{"encoder_arch": "mobilenet_v2", "model": "image FSQ autoencoder", "train_examples": 101725, "image_size": 32, "encoder_padding_mode": "reflect", "loss": "mse", "decoder_activation": "silu", "init": "trunc_normal_002", "beta2": 0.99, "eps": 1e-08, "merge_dims": true, "one_sided": true, "max_steps": 8100, "epochs": 10.2, "warmup_steps": 240}
Rows from block 2 of the decoder of a small image FSQ autoencoder, named by matrix and row number. Rows with one number belong to one channel. Each number is 50 + 10 x the weight over its row's rms, rounded and kept within 0 to 99. All counts start at 0. After the name is the row's rms in percent of the matrix's.
After each channel's rows are labels from the 100 images, of 14976, where the channel reaches its highest value: "patch colour" is the nearest of a few named colours to the mean colour under the peak. Only what is clearly more common there than usual is listed. The data: regions of photos with short descriptions (Visual Genome).
# convs0: first 3x3 conv (decoder.decb.0.0.convs.0.weight, 256x256x3x3, standardized in use, each kernel summed), inputs 0-51
# convs1: second 3x3 conv (decoder.decb.0.0.convs.1.weight, 256x256x3x3, standardized in use, transposed, each kernel summed), outputs 0-51

convs0.3 082:53 55 52 59 50 44 46 55 60 49 43 72 58 46 49 45 64 46 44 55 48 47 47 47 47 64 42 57 52 56 49 51 30 50 52 54 56 33 59 44 49 58 31 60 60 56 52 44 54 54 46 48
convs1.3 118:43 50 56 65 65 56 40 46 53 30 62 47 53 35 40 48 50 36 69 63 46 55 46 32 55 47 51 50 43 51 43 51 38 40 70 51 22 54 66 36 49 66 63 45 41 49 69 37 58 50 50 64
patch colour: pink

convs0.118 109:57 46 61 32 54 60 48 44 48 54 46 36 49 62 46 48 41 61 58 58 60 38 52 53 62 54 58 50 41 51 53 61 55 55 52 43 75 56 36 39 53 64 59 41 59 79 41 43 62 54 59 42
convs1.118 071:52 43 33 50 45 38 63 64 51 55 30 36 58 43 56 41 57 61 69 59 71 43 41 50 40 60 61 53 49 57 37 42 48 57 36 44 69 40 58 59 49 50 48 68 49 60 51 68 49 38 37 46
patch colour: white; pink

convs0.192 107:57 47 59 67 56 46 51 57 51 51 46 55 51 51 56 37 51 59 66 55 52 63 49 55 51 43 61 67 54 52 42 48 29 67 60 28 33 39 58 57 42 62 55 32 49 37 46 57 56 62 55 50
convs1.192 167:46 50 55 48 54 54 41 36 60 55 44 47 53 50 46 55 43 61 66 82 34 44 49 41 50 44 52 38 44 59 47 52 54 68 58 65 57 67 31 65 48 63 70 67 44 54 48 45 58 38 50 63
patch colour: orange

convs0.241 120:61 58 59 53 56 54 66 47 52 52 37 45 46 60 50 39 49 53 67 46 65 47 47 35 76 60 54 49 53 52 52 67 39 65 50 70 61 52 41 47 59 52 49 51 57 59 41 55 54 45 42 41
convs1.241 191:54 45 43 52 69 50 26 49 42 60 55 36 42 46 53 35 40 44 54 62 47 50 37 47 55 49 57 63 53 52 36 54 51 41 54 48 59 51 33 50 49 40 57 55 55 26 62 39 49 39 43 40
patch colour: grey

convs0.182 089:66 56 58 69 60 66 55 47 42 61 39 47 57 60 50 55 47 54 56 44 55 59 47 58 59 45 68 54 49 49 57 52 51 57 38 52 34 59 33 61 52 52 70 55 64 47 71 61 59 26 39 62
convs1.182 085:55 50 47 45 75 50 55 37 60 49 53 35 59 63 40 55 65 40 49 30 28 51 60 51 44 45 50 49 46 33 61 70 48 51 38 53 66 40 66 48 50 61 40 53 58 60 47 62 55 35 61 60
patch colour: brown

convs0.184 102:37 65 50 40 55 64 58 31 57 53 48 58 52 44 63 42 65 54 54 40 50 53 54 41 58 56 58 59 48 53 47 56 34 64 46 61 42 33 61 51 58 56 56 54 46 62 38 59 70 50 46 48
convs1.184 083:45 49 56 36 65 51 52 34 53 70 53 45 36 57 41 27 51 32 57 34 46 48 60 47 49 43 38 48 49 54 55 47 57 39 50 54 43 48 53 55 52 73 53 36 34 62 57 36 69 24 61 56
patch colour: green

convs0.245 087:56 32 51 51 54 52 53 46 52 57 46 52 48 40 43 42 64 52 52 41 37 54 49 43 49 56 35 43 53 60 41 52 41 50 59 43 45 29 48 46 51 63 40 69 56 45 56 37 51 41 47 53
convs1.245 083:47 54 40 55 61 39 55 58 43 42 52 57 50 67 58 47 57 54 55 38 35 48 55 54 55 46 46 53 38 52 44 60 39 49 68 65 45 28 50 64 54 19 61 30 43 51 72 36 29 70 59 63
patch colour: brown

convs0.0 095:53 56 56 29 38 47 42 39 47 46 51 41 53 42 47 58 49 49 42 53 43 50 57 61 42 33 51 46 57 34 35 46 56 35 47 53 40 52 37 40 47 50 57 52 52 34 43 61 48 54 56 47
convs1.0 073:43 52 60 45 52 50 46 64 38 66 47 60 62 48 48 53 46 54 63 59 56 55 41 43 60 54 39 43 51 44 43 47 53 29 45 68 55 47 51 45 60 45 60 44 47 66 47 40 57 66 40 57
patch colour: white; pink

convs0.97 107:31 68 50 51 57 45 59 50 48 59 60 48 50 62 57 59 55 50 54 52 59 33 51 49 62 55 54 50 47 46 61 65 66 57 36 51 64 52 57 39 40 62 62 46 61 62 42 51 55 45 54 31
convs1.97 079:67 55 44 47 56 37 56 76 46 55 60 38 47 48 58 57 38 41 32 53 52 58 40 31 41 52 58 54 33 51 51 57 37 65 48 43 69 47 45 58 48 62 49 48 49 59 42 47 44 53 65 48
patch colour: grey

convs0.144 090:54 47 49 61 51 49 51 55 48 47 50 44 60 41 48 35 54 60 62 29 37 39 46 46 67 44 44 52 44 48 64 43 42 59 42 59 70 68 39 36 47 50 46 47 59 34 67 45 46 35 49 52
convs1.144 099:39 52 37 47 56 47 34 51 58 54 42 48 44 62 57 35 50 55 68 50 48 41 50 45 52 49 57 66 49 69 72 55 58 36 50 56 54 58 54 65 51 60 32 53 47 32 68 45 54 37 40 46
patch colour: red

convs0.133 082:55 47 53 67 47 42 36 48 55 59 52 58 42 33 45 40 57 44 46 56 49 47 46 48 56 54 44 46 38 41 56 45 43 53 59 49 56 40 58 78 40 46 67 43 49 48 55 44 58 63 52 51
convs1.133 108:40 37 48 40 30 37 35 53 54 45 46 45 44 34 45 50 55 60 46 51 49 41 39 65 65 43 52 54 63 41 44 56 50 53 40 60 52 56 53 46 50 29 42 49 41 47 56 58 71 46 52 54
patch colour: blue; cyan

convs0.112 166:45 55 55 54 54 50 46 51 59 51 43 58 54 51 50 30 59 51 61 55 54 53 44 45 47 46 61 55 50 56 48 56 30 55 40 51 51 58 59 48 42 53 17 50 54 49 54 65 65 46 44 50
convs1.112 125:70 50 47 53 52 41 59 39 51 40 46 53 52 42 46 41 47 41 40 25 42 54 64 32 50 58 43 50 61 47 54 52 36 55 48 41 36 38 53 41 64 75 26 57 54 67 69 44 56 41 54 52
patch colour: blue

convs0.213 085:52 49 48 38 40 44 49 27 33 50 49 40 43 54 48 60 40 45 58 67 49 50 54 55 48 23 47 55 58 39 49 48 63 42 49 43 44 46 42 40 45 39 50 47 39 52 35 54 57 75 52 50
convs1.213 077:29 34 41 43 37 46 50 44 55 54 52 46 61 64 51 37 46 50 47 53 40 48 62 48 43 34 38 56 52 51 57 44 74 33 42 53 50 43 57 36 61 58 54 62 46 48 40 54 50 55 41 58
patch colour: black

convs0.93 084:60 69 73 57 51 43 46 64 32 35 41 52 50 43 57 46 59 42 51 46 51 58 46 48 53 63 48 51 58 55 39 48 47 44 43 63 48 57 43 48 54 29 44 52 47 51 59 55 49 48 43 61
convs1.93 060:27 52 49 48 47 33 39 47 50 43 29 34 57 50 55 25 47 43 53 41 53 68 65 49 45 40 56 68 45 50 50 54 60 40 43 47 51 41 57 50 64 74 31 55 53 58 42 36 54 33 44 50
patch colour: black

convs0.175 139:56 76 52 62 51 55 56 45 49 52 43 47 64 56 60 48 53 48 47 59 65 52 50 50 55 58 50 52 50 63 53 55 42 60 41 51 50 53 41 53 53 43 46 47 60 56 56 40 54 43 49 55
convs1.175 077:40 42 58 48 64 63 65 47 50 58 60 42 42 56 51 48 61 57 58 34 43 50 59 47 47 68 39 31 54 50 54 52 55 39 57 28 42 57 58 51 48 60 37 47 48 46 40 53 60 34 60 45
patch colour: cyan

convs0.212 121:43 55 53 92 52 50 55 61 44 51 48 56 56 48 52 40 49 53 54 59 62 49 39 44 52 46 69 55 48 46 60 55 28 58 51 47 45 57 54 53 52 58 46 47 65 43 68 55 61 46 46 58
convs1.212 114:58 43 51 58 55 59 46 42 56 35 63 34 55 39 52 58 55 38 51 47 54 55 53 53 38 67 50 62 59 31 63 45 40 49 56 48 51 44 57 53 55 70 31 49 48 50 58 43 58 41 62 53
patch colour: blue; cyan

convs0.221 095:70 55 48 41 50 56 58 45 44 60 40 39 37 63 57 48 44 52 60 39 58 47 44 47 74 66 49 46 53 42 47 57 56 50 53 60 42 51 36 44 52 45 68 61 50 66 26 46 54 63 58 45
convs1.221 105:48 42 44 56 35 50 42 61 46 54 49 42 58 44 59 58 58 53 62 63 52 49 31 42 59 46 53 53 54 48 32 49 43 52 53 49 24 32 58 55 44 37 58 50 51 38 61 54 49 72 48 53
patch colour: grey

convs0.91 116:50 47 59 46 59 51 58 51 50 56 57 54 47 59 61 40 43 57 50 44 53 49 51 43 64 50 56 55 44 53 61 58 38 49 28 48 54 37 41 50 48 66 57 43 63 40 51 56 66 48 60 51
convs1.91 082:41 44 48 54 73 48 54 23 50 63 46 51 49 43 40 58 34 52 61 45 45 45 54 63 37 44 71 56 51 56 61 53 49 50 64 58 57 62 67 42 48 58 64 44 50 35 51 44 51 44 48 59
patch colour: orange

convs0.24 091:51 36 40 29 39 45 47 33 46 42 58 45 47 43 43 46 48 41 45 69 31 51 47 53 26 36 47 45 52 42 47 35 65 30 49 53 34 62 54 46 41 52 59 47 44 40 43 49 46 46 45 50
convs1.24 081:48 58 55 45 39 28 51 61 59 43 41 49 58 48 49 64 49 52 34 61 47 64 50 44 66 57 63 53 66 50 37 44 47 42 35 64 65 49 35 49 47 26 65 75 54 60 44 70 52 60 33 61
patch colour: white

convs0.211 081:50 49 30 58 56 46 61 53 49 51 47 64 45 58 59 43 44 71 57 63 46 49 51 62 34 50 39 39 43 55 44 55 42 55 71 55 34 55 45 65 62 54 52 34 46 56 37 49 40 58 63 56
convs1.211 119:52 56 49 62 52 63 53 66 41 47 46 65 54 52 51 61 56 47 52 61 48 55 42 42 51 42 56 59 49 48 57 31 51 44 63 53 39 46 65 63 53 47 69 53 49 55 61 54 56 61 57 47
patch colour: white

convs0.80 097:44 55 62 59 51 54 62 45 53 59 61 60 50 60 60 50 56 55 60 63 58 53 49 37 38 55 63 47 50 47 52 62 18 46 45 50 60 34 45 36 60 73 25 57 55 65 35 47 62 64 45 56
convs1.80 091:47 64 45 48 66 46 53 43 52 49 46 29 58 49 54 52 72 28 39 50 49 41 51 52 43 59 42 59 52 46 54 61 66 55 50 46 68 32 60 44 46 64 46 59 62 39 38 41 48 42 49 46
patch colour: black

convs0.1 096:54 54 40 71 56 55 50 41 59 46 47 64 59 45 51 44 71 46 49 44 51 51 53 42 59 48 47 48 49 69 53 56 53 47 46 47 50 55 59 55 50 61 54 54 56 39 65 60 55 44 39 53
convs1.1 095:56 53 59 23 44 53 57 52 45 43 67 52 47 51 44 53 55 72 58 46 60 44 35 50 42 31 34 49 56 45 35 52 34 45 59 60 31 54 44 44 47 63 55 49 41 40 58 45 50 76 61 50
patch colour: black

convs0.222 091:52 43 65 58 53 61 64 61 49 57 54 42 55 59 61 45 31 49 64 42 49 57 52 47 45 43 58 52 39 40 63 61 57 44 44 68 57 55 44 48 47 59 47 54 57 50 45 58 60 51 61 51
convs1.222 075:46 43 51 50 51 46 54 64 59 46 44 71 47 47 50 38 44 50 53 70 48 49 48 42 57 34 59 29 43 47 59 55 52 36 41 53 66 48 49 51 47 43 51 55 42 68 59 60 49 42 47 49
patch colour: white

convs0.142 103:43 50 45 47 55 62 42 64 49 55 47 59 49 48 54 49 39 52 54 47 60 43 44 33 50 59 53 51 48 43 65 49 38 66 46 77 58 55 50 56 50 52 50 52 55 71 43 37 57 59 56 44
convs1.142 139:49 53 47 58 68 54 30 58 38 44 53 36 38 51 59 42 46 67 48 56 52 53 54 56 46 53 63 64 54 59 37 52 56 51 58 50 44 59 35 40 42 42 50 40 45 33 58 37 52 30 50 44
patch colour: grey

convs0.86 073:52 62 65 42 50 51 46 57 44 53 47 42 59 39 54 51 53 58 42 45 53 60 56 58 55 51 53 51 57 63 58 53 56 48 41 57 58 76 37 59 50 43 55 50 60 52 41 51 46 58 62 52
convs1.86 066:54 53 41 38 51 42 66 26 55 47 49 45 64 51 53 25 57 36 38 32 45 40 65 43 36 39 41 52 50 47 72 38 55 42 47 41 53 49 59 51 53 78 37 41 44 56 50 45 48 46 51 48
patch colour: white

convs0.234 091:57 52 48 54 44 49 38 48 27 39 42 43 46 42 42 46 47 33 39 51 39 55 49 51 65 43 47 40 58 43 45 42 62 47 62 44 52 62 60 49 61 57 30 49 44 46 45 40 39 57 43 51
convs1.234 073:49 44 38 57 43 42 36 40 53 50 41 49 54 62 44 38 52 56 52 44 40 50 62 35 27 47 40 46 58 39 67 43 63 48 58 35 59 31 40 52 64 56 59 47 50 64 47 57 57 53 37 44
patch colour: black

convs0.141 072:41 42 50 48 46 73 46 60 72 57 52 49 46 62 46 60 52 44 55 41 63 33 55 39 54 58 68 49 38 34 59 50 52 58 76 60 67 49 61 51 42 44 45 57 48 73 56 49 44 46 62 47
convs1.141 084:38 63 62 52 47 60 48 53 54 37 45 38 49 38 50 51 49 45 45 56 72 44 49 40 53 37 71 67 63 62 49 48 42 41 44 45 23 66 79 47 59 55 62 40 45 42 50 42 58 52 44 50
patch colour: pink; white

convs0.226 092:48 58 63 50 46 66 51 41 36 57 50 47 51 64 48 46 46 20 57 33 64 53 47 42 41 45 52 44 46 47 48 57 49 56 43 72 67 46 36 55 42 68 66 58 58 50 49 51 63 41 44 48
convs1.226 108:58 47 57 57 43 49 25 27 55 50 66 57 56 34 52 33 53 32 60 54 64 49 35 33 49 39 61 46 30 51 63 46 59 25 38 66 37 51 49 46 49 58 44 69 37 67 50 52 59 43 55 47
patch colour: grey

convs0.113 147:49 62 50 73 63 39 55 57 46 59 49 50 65 60 61 48 57 64 54 42 60 42 53 38 56 53 59 60 43 57 55 64 37 61 39 43 52 50 50 52 52 49 47 55 56 55 61 49 56 39 51 53
convs1.113 132:55 50 52 42 45 46 70 45 58 48 46 48 48 45 45 73 47 38 33 19 48 46 60 44 41 68 44 45 55 58 55 56 30 47 32 46 56 47 56 69 45 57 32 37 56 63 20 45 69 55 53 52
patch colour: grey

convs0.56 095:49 51 52 55 53 60 62 43 65 53 42 48 42 53 49 47 57 67 62 43 52 33 45 42 61 63 54 50 42 52 56 51 40 49 45 45 48 56 45 52 35 60 65 48 58 42 56 66 51 32 56 45
convs1.56 111:36 53 49 47 48 50 51 54 57 36 42 75 44 49 53 46 45 51 46 58 46 56 48 54 70 76 49 60 49 51 39 45 35 62 60 67 51 58 58 58 43 33 84 42 47 44 52 56 38 61 60 50
patch colour: grey

convs0.250 137:42 47 61 41 60 68 57 42 62 57 47 48 51 55 57 42 52 57 58 50 42 59 47 43 45 56 63 58 50 59 48 51 48 46 44 57 59 64 40 40 38 63 44 50 56 56 41 67 60 43 47 51
convs1.250 161:76 65 48 54 58 26 55 46 59 38 46 45 51 44 56 50 43 52 54 46 68 53 46 48 58 57 67 55 56 43 63 42 46 46 31 47 58 51 37 36 53 66 33 51 51 48 43 59 55 38 53 72
patch colour: grey

convs0.98 134:46 61 52 63 57 51 50 59 51 56 51 51 62 45 55 40 58 61 57 49 70 49 36 36 54 57 65 61 48 48 54 62 17 63 46 41 57 39 55 56 48 57 43 57 49 48 68 56 61 46 46 57
convs1.98 116:66 51 59 60 52 59 52 37 51 50 68 54 59 37 45 38 52 38 65 27 45 47 41 45 44 65 38 51 63 47 62 46 35 36 55 56 41 53 73 50 54 70 31 31 55 58 54 44 53 41 54 37
patch colour: red; orange

convs0.244 099:61 55 75 35 61 50 50 34 49 62 40 46 62 65 64 56 48 51 56 54 63 49 45 40 68 56 60 48 46 61 63 66 68 39 44 41 39 38 42 50 40 57 55 41 47 59 52 53 61 61 50 43
convs1.244 141:49 64 52 52 57 65 62 59 50 46 36 67 52 50 44 74 54 55 64 58 49 52 55 58 36 66 62 49 41 57 48 49 31 66 53 53 21 45 58 59 46 35 55 31 49 48 46 69 48 63 55 55
patch colour: grey

convs0.148 086:44 40 49 29 44 53 45 52 51 66 63 51 49 47 41 59 41 43 56 60 42 52 56 54 29 36 70 47 55 40 45 47 56 39 52 52 54 58 46 62 48 62 53 41 66 45 54 44 48 52 47 53
convs1.148 066:47 59 66 57 48 56 21 59 42 54 56 55 46 45 38 34 49 63 57 59 39 52 47 45 44 50 53 37 50 67 41 30 54 45 45 47 34 32 62 45 51 52 58 51 51 40 59 39 41 38 39 58
patch colour: orange

convs0.224 067:50 37 30 33 55 50 43 52 51 52 47 47 52 50 47 57 42 69 41 47 35 54 61 54 50 40 41 53 51 49 57 34 50 59 50 51 46 56 44 38 51 41 54 54 37 41 58 41 45 44 51 55
convs1.224 074:44 44 41 35 50 41 49 50 63 54 47 49 58 60 52 54 49 39 44 46 35 58 54 36 35 40 53 62 40 38 53 41 67 42 43 60 65 41 50 48 53 67 65 50 49 58 44 40 61 30 46 55
patch colour: white