Weights of a small image FSQ autoencoder.
Model: 12.3M parameters, 32-pixel images, encoder depths [3, 3, 3, 3], encoder widths [32, 64, 128, 256], decoder norm groupnorm.
Training: soap at rate 0.0021, batches of 128.
Data: trained on regions of photos with short descriptions (Visual Genome), 101725 training examples, 10.2 epochs.
Rows from block 2 of the decoder of a small image FSQ autoencoder, named by matrix and row number. Rows with one number belong to one channel. Each number is 50 + 12 x the weight over its row's rms, rounded and kept within 0 to 99. All counts start at 0.
After each channel's rows are labels from the 100 images, of 14976, where the channel reaches its highest value: "colour at peak" is the nearest of a few named colours to the mean colour under the peak. Only what is clearly more common there than usual is listed. The data: regions of photos with short descriptions (Visual Genome). In brackets: how many of the 100.
# convs0: first 3x3 conv (decoder.decb.0.0.convs.0.weight, 256x256x3x3, standardized in use, each kernel summed), inputs 104-155
# convs1: second 3x3 conv (decoder.decb.0.0.convs.1.weight, 256x256x3x3, standardized in use, transposed, each kernel summed), outputs 104-155

convs0.224:36 52 58 30 48 46 53 41 55 32 27 47 32 52 56 44 56 48 43 73 52 52 62 66 64 57 57 47 52 57 42 51 48 53 67 34 66 38 57 42 40 61 68 51 42 64 38 52 46 58 53 56
convs1.224:66 26 57 65 50 47 53 59 54 59 56 43 39 51 58 46 38 61 67 45 43 54 42 47 29 21 30 43 46 57 44 44 47 66 56 54 52 54 76 63 29 56 74 70 43 31 45 58 38 54 68 38
colour at peak: white (26)

convs0.26:40 43 32 54 51 54 50 58 50 50 44 45 61 46 54 36 36 54 67 52 56 58 20 41 70 46 48 27 43 41 40 58 43 32 37 66 54 42 66 48 39 44 52 67 23 54 40 59 54 39 47 62
convs1.26:41 60 55 24 41 75 54 44 60 69 63 48 80 64 52 45 44 51 59 70 45 42 45 48 44 53 56 33 51 52 11 56 32 51 62 38 57 74 55 57 43 48 66 44 46 45 43 31 56 35 36 24
colour at peak: white (45)

convs0.59:59 42 43 65 61 46 44 64 51 66 80 46 85 62 12 44 49 47 73 33 48 49 41 53 35 36 58 56 55 42 47 54 53 45 45 69 25 49 52 59 47 54 47 46 56 40 61 33 56 33 56 62
convs1.59:56 50 48 39 42 61 68 46 64 60 42 50 66 58 49 60 51 48 27 36 68 56 63 50 50 51 69 65 56 48 59 49 42 58 56 17 54 28 55 37 58 37 59 40 42 69 58 47 57 81 53 71
colour at peak: grey (66)

convs0.142:62 55 80 67 54 51 42 60 57 61 65 59 26 54 36 35 69 52 32 53 51 43 70 55 44 39 70 58 72 46 56 56 46 46 81 28 43 59 49 26 62 60 59 46 67 51 64 61 42 62 49 65
convs1.142:59 65 65 63 37 54 49 53 55 84 79 52 38 37 60 44 47 49 51 60 67 59 36 35 61 50 31 72 65 54 56 67 53 69 57 34 50 70 46 35 47 53 21 44 36 57 48 30 56 20 43 50
colour at peak: grey (74)

convs0.184:54 43 35 59 43 58 41 45 54 72 55 51 50 68 06 37 77 52 55 31 53 40 45 54 32 46 48 43 63 58 61 31 57 56 44 44 30 55 55 42 50 61 55 39 29 47 79 41 53 36 59 51
convs1.184:62 23 61 44 60 59 60 50 41 67 44 61 48 48 43 70 41 43 59 31 53 60 46 56 32 51 51 59 33 44 78 73 60 50 38 55 37 71 40 57 44 37 70 56 47 26 72 60 51 73 61 41
colour at peak: green (35)

convs0.108:65 56 69 66 42 53 58 41 60 57 59 53 34 62 26 40 47 53 33 39 59 50 59 43 52 52 48 63 60 51 66 48 65 42 51 03 66 70 45 52 53 50 40 53 56 42 59 63 45 45 59 14
convs1.108:42 20 57 67 42 36 49 40 49 46 46 42 38 28 83 44 51 47 59 33 38 51 37 59 46 52 36 63 31 59 58 49 48 65 64 66 43 72 62 60 42 36 62 53 44 50 76 66 64 72 71 49
colour at peak: white (42)

convs0.165:61 35 50 57 66 47 50 49 50 48 35 51 71 42 45 51 30 61 74 43 62 49 39 37 41 66 58 50 21 56 40 38 62 46 62 68 59 27 59 52 50 63 22 57 46 37 38 60 56 65 53 58
convs1.165:46 39 47 47 54 55 52 60 48 41 38 55 32 33 62 46 49 61 33 56 48 58 47 58 36 43 45 53 46 51 53 60 32 53 66 31 55 45 56 55 48 17 58 50 45 65 51 60 40 35 30 46
colour at peak: pink (30)

convs0.24:36 69 39 41 32 54 56 51 54 46 52 51 73 38 46 43 51 39 67 70 49 54 57 48 63 52 57 54 62 45 44 57 35 46 58 90 52 40 49 40 41 65 46 51 31 53 43 54 58 28 45 68
convs1.24:42 76 56 34 62 60 46 41 67 54 87 46 70 58 54 54 44 53 46 48 51 40 55 56 46 60 61 37 59 52 40 57 52 38 41 39 52 52 47 37 50 29 63 14 45 52 45 50 67 45 57 36
colour at peak: white (35)

convs0.48:38 44 46 48 43 47 52 64 42 31 44 69 22 48 80 59 33 49 41 28 55 57 39 29 58 74 39 49 73 42 33 66 49 49 31 49 52 56 49 41 33 48 50 55 60 45 41 69 44 57 50 57
convs1.48:37 64 35 52 45 31 41 50 33 40 53 60 13 46 48 67 12 59 60 53 29 48 40 50 70 53 69 38 47 52 58 48 35 31 35 53 55 35 48 55 60 46 66 40 31 62 63 38 34 53 36 46
colour at peak: black (53)

convs0.114:68 35 82 59 52 35 53 27 55 61 79 34 46 56 38 51 45 57 62 46 35 51 78 37 43 39 63 53 44 58 44 44 59 48 47 67 47 49 47 57 54 57 51 54 36 47 54 66 56 35 43 44
convs1.114:66 53 49 66 22 48 45 41 60 35 48 48 53 41 67 41 44 55 54 58 45 31 45 36 59 55 53 46 41 50 56 54 64 58 38 46 54 44 37 51 29 54 22 81 15 43 55 85 60 71 59 70
colour at peak: pink (33); white (30)

convs0.16:52 43 73 40 46 42 57 42 45 29 48 49 28 60 70 32 68 58 14 51 37 75 57 36 62 63 27 59 57 52 35 40 59 39 40 00 45 61 53 44 47 60 58 42 39 60 56 49 54 47 52 51
convs1.16:38 60 52 53 58 30 59 46 34 37 53 49 45 54 31 47 28 58 40 36 34 47 48 69 47 45 58 43 39 55 28 51 46 34 57 24 32 34 50 61 50 55 37 52 51 54 37 41 55 35 57 48
colour at peak: white (31); pink (31)

convs0.247:53 49 54 42 55 45 50 57 40 44 61 43 58 47 16 44 30 52 43 63 36 52 70 48 43 43 44 64 61 45 59 85 52 61 49 67 65 56 47 68 63 30 46 50 58 60 68 45 48 78 51 44
convs1.247:48 55 48 57 75 52 50 64 56 52 39 56 35 58 59 52 55 33 65 65 32 47 63 43 53 52 42 68 69 50 39 57 44 60 65 46 56 38 47 40 48 44 69 68 59 56 59 53 48 52 78 50
colour at peak: black (29)

convs0.137:53 41 73 37 49 38 50 43 54 56 62 66 42 52 75 62 45 54 37 42 48 47 53 42 48 58 55 66 52 52 56 32 56 48 60 46 50 39 57 64 54 45 58 59 33 32 51 38 55 84 49 40
convs1.137:37 59 58 41 46 69 35 68 38 38 50 46 43 61 64 44 61 44 54 64 53 23 67 66 41 34 61 54 42 43 66 56 60 38 45 33 65 50 49 48 64 46 50 57 61 49 52 54 21 58 40 41
colour at peak: pink (30)

convs0.254:46 59 38 36 50 57 57 51 41 54 57 40 71 55 47 50 31 49 55 31 43 62 50 62 61 49 44 29 59 60 48 50 42 42 30 71 39 56 57 30 40 55 62 61 34 76 44 25 39 51 52 37
convs1.254:66 42 55 51 41 58 66 51 59 55 87 45 63 58 62 44 38 43 45 43 51 72 52 46 54 54 57 63 57 53 56 25 74 59 41 20 43 42 46 46 46 51 75 45 52 63 46 47 65 45 54 44
colour at peak: black (40)

convs0.221:40 33 73 49 43 33 42 46 54 68 78 73 37 36 70 30 59 39 31 63 57 46 43 59 58 40 49 65 34 34 54 50 52 52 60 64 54 59 57 41 66 53 50 56 72 40 62 64 41 37 47 74
convs1.221:68 76 49 64 40 42 46 47 53 38 34 53 59 53 46 35 66 68 36 70 41 45 60 55 62 56 39 17 71 46 51 57 67 53 37 48 50 36 43 47 49 63 18 52 59 47 27 28 35 74 49 37
colour at peak: grey (62)

convs0.207:52 44 33 60 52 56 52 74 52 47 53 28 58 46 00 46 60 47 62 23 34 39 47 63 47 48 62 64 61 50 48 58 45 38 54 51 35 56 49 39 48 66 55 48 44 54 63 34 47 53 62 39
convs1.207:52 48 43 60 52 53 53 40 51 18 48 44 37 48 75 81 51 58 33 43 61 46 72 44 47 50 56 45 59 53 56 43 52 29 47 66 49 45 43 40 45 74 50 46 61 56 32 50 35 41 60 45
colour at peak: grey (73)

convs0.242:54 60 48 38 48 39 56 25 50 48 29 39 12 63 65 64 48 53 27 52 55 58 39 35 54 39 46 57 40 75 54 16 65 58 49 00 51 43 49 41 45 39 69 50 51 69 33 59 55 59 61 34
convs1.242:63 52 56 48 52 47 41 49 41 46 38 57 24 38 62 34 52 65 76 47 30 52 52 38 78 24 56 53 45 36 47 70 33 68 36 42 57 36 56 48 40 55 64 54 44 60 60 55 35 65 43 61
colour at peak: black (33)

convs0.56:41 52 79 56 50 38 50 57 47 63 53 58 46 38 57 62 49 47 58 39 41 44 70 46 44 42 39 30 68 44 21 51 48 48 29 56 45 64 32 46 48 56 35 40 52 48 66 63 54 72 35 40
convs1.56:32 65 60 51 46 52 55 37 52 23 70 53 51 59 68 37 46 55 44 64 47 63 37 58 31 65 54 61 60 47 34 66 28 28 47 43 38 26 57 46 46 51 29 53 64 35 50 45 43 33 63 62
colour at peak: grey (65)

convs0.71:38 62 24 52 39 58 66 36 66 50 28 41 41 43 09 50 62 58 43 44 58 58 67 54 49 58 63 68 46 52 56 42 55 41 71 36 77 48 63 66 61 62 61 42 57 50 60 35 58 24 52 23
convs1.71:54 35 62 55 47 49 35 46 30 71 52 46 35 35 64 64 50 40 57 38 52 44 58 40 40 61 64 54 37 52 42 35 49 62 67 54 58 62 43 28 69 42 49 53 44 64 60 41 44 67 56 35
colour at peak: white (65)

convs0.233:35 62 58 32 39 49 66 39 44 44 39 42 48 77 61 47 52 42 44 86 51 49 54 59 44 38 53 41 45 51 30 45 54 64 15 14 31 40 42 43 37 40 72 49 68 72 51 29 42 57 56 30
convs1.233:50 45 58 62 55 45 45 45 37 24 49 51 28 62 55 29 53 36 69 34 47 60 48 53 61 22 49 65 53 45 43 62 37 60 60 48 26 31 49 40 40 37 65 61 57 84 40 64 54 65 68 46
colour at peak: black (38)

convs0.180:57 34 41 59 49 40 41 45 54 67 44 57 57 36 56 52 30 45 86 42 47 44 60 49 52 46 55 67 25 49 44 38 55 46 66 57 57 51 63 49 59 47 30 46 43 25 56 69 48 66 43 58
convs1.180:64 71 42 53 40 62 52 73 32 42 31 58 45 58 56 46 53 55 55 65 32 62 59 48 27 30 39 29 27 47 60 47 50 56 79 26 71 56 53 62 50 50 43 58 83 45 74 39 39 63 45 51
colour at peak: black (48)

convs0.11:59 60 42 67 58 56 58 36 51 46 66 49 73 44 37 59 36 49 91 42 47 42 49 40 55 46 55 63 55 66 49 33 63 32 54 22 48 33 48 13 49 74 41 44 57 45 29 35 58 58 57 40
convs1.11:41 54 57 43 40 64 57 33 47 90 52 56 24 34 63 51 32 52 73 49 54 35 53 39 57 53 58 35 76 52 37 48 41 45 58 29 43 82 52 48 40 39 54 48 32 41 57 28 51 35 24 36
colour at peak: pink (49); white (26)

convs0.201:53 48 62 45 53 50 49 49 40 52 59 51 73 49 23 51 36 52 47 48 48 42 52 58 43 42 62 43 55 46 55 76 43 43 62 58 62 55 42 53 52 65 66 45 58 53 52 17 53 50 50 36
convs1.201:45 52 44 45 40 63 52 46 56 27 59 48 44 56 59 48 44 37 70 21 44 30 70 60 21 51 57 68 45 52 57 33 44 45 54 45 53 58 50 64 20 47 54 53 44 56 75 52 63 50 34 37
colour at peak: pink (26)

convs0.120:68 45 77 53 53 46 51 44 72 51 66 58 52 48 62 65 56 64 59 39 52 33 61 54 52 48 45 51 49 61 74 50 49 56 78 51 70 46 49 50 62 38 59 52 46 46 54 51 56 70 51 62
convs1.120:46 51 42 48 49 38 37 34 41 27 57 52 68 53 59 32 59 53 54 30 43 57 47 44 41 53 31 61 47 54 35 63 46 28 46 44 37 45 50 65 45 50 41 66 75 71 48 52 42 56 44 50
colour at peak: grey (60); pink (28)

convs0.30:46 67 69 61 47 45 37 63 50 52 58 79 73 61 77 59 41 53 55 83 75 51 54 58 57 35 55 35 68 54 57 62 41 44 22 69 39 51 49 43 45 44 36 53 37 61 48 60 35 50 31 63
convs1.30:53 68 41 71 46 50 50 60 36 19 57 43 86 36 31 29 55 64 44 60 33 45 45 54 59 45 32 31 55 45 54 46 35 28 47 59 60 30 43 34 57 82 26 45 46 42 15 50 48 50 73 53
colour at peak: black (29)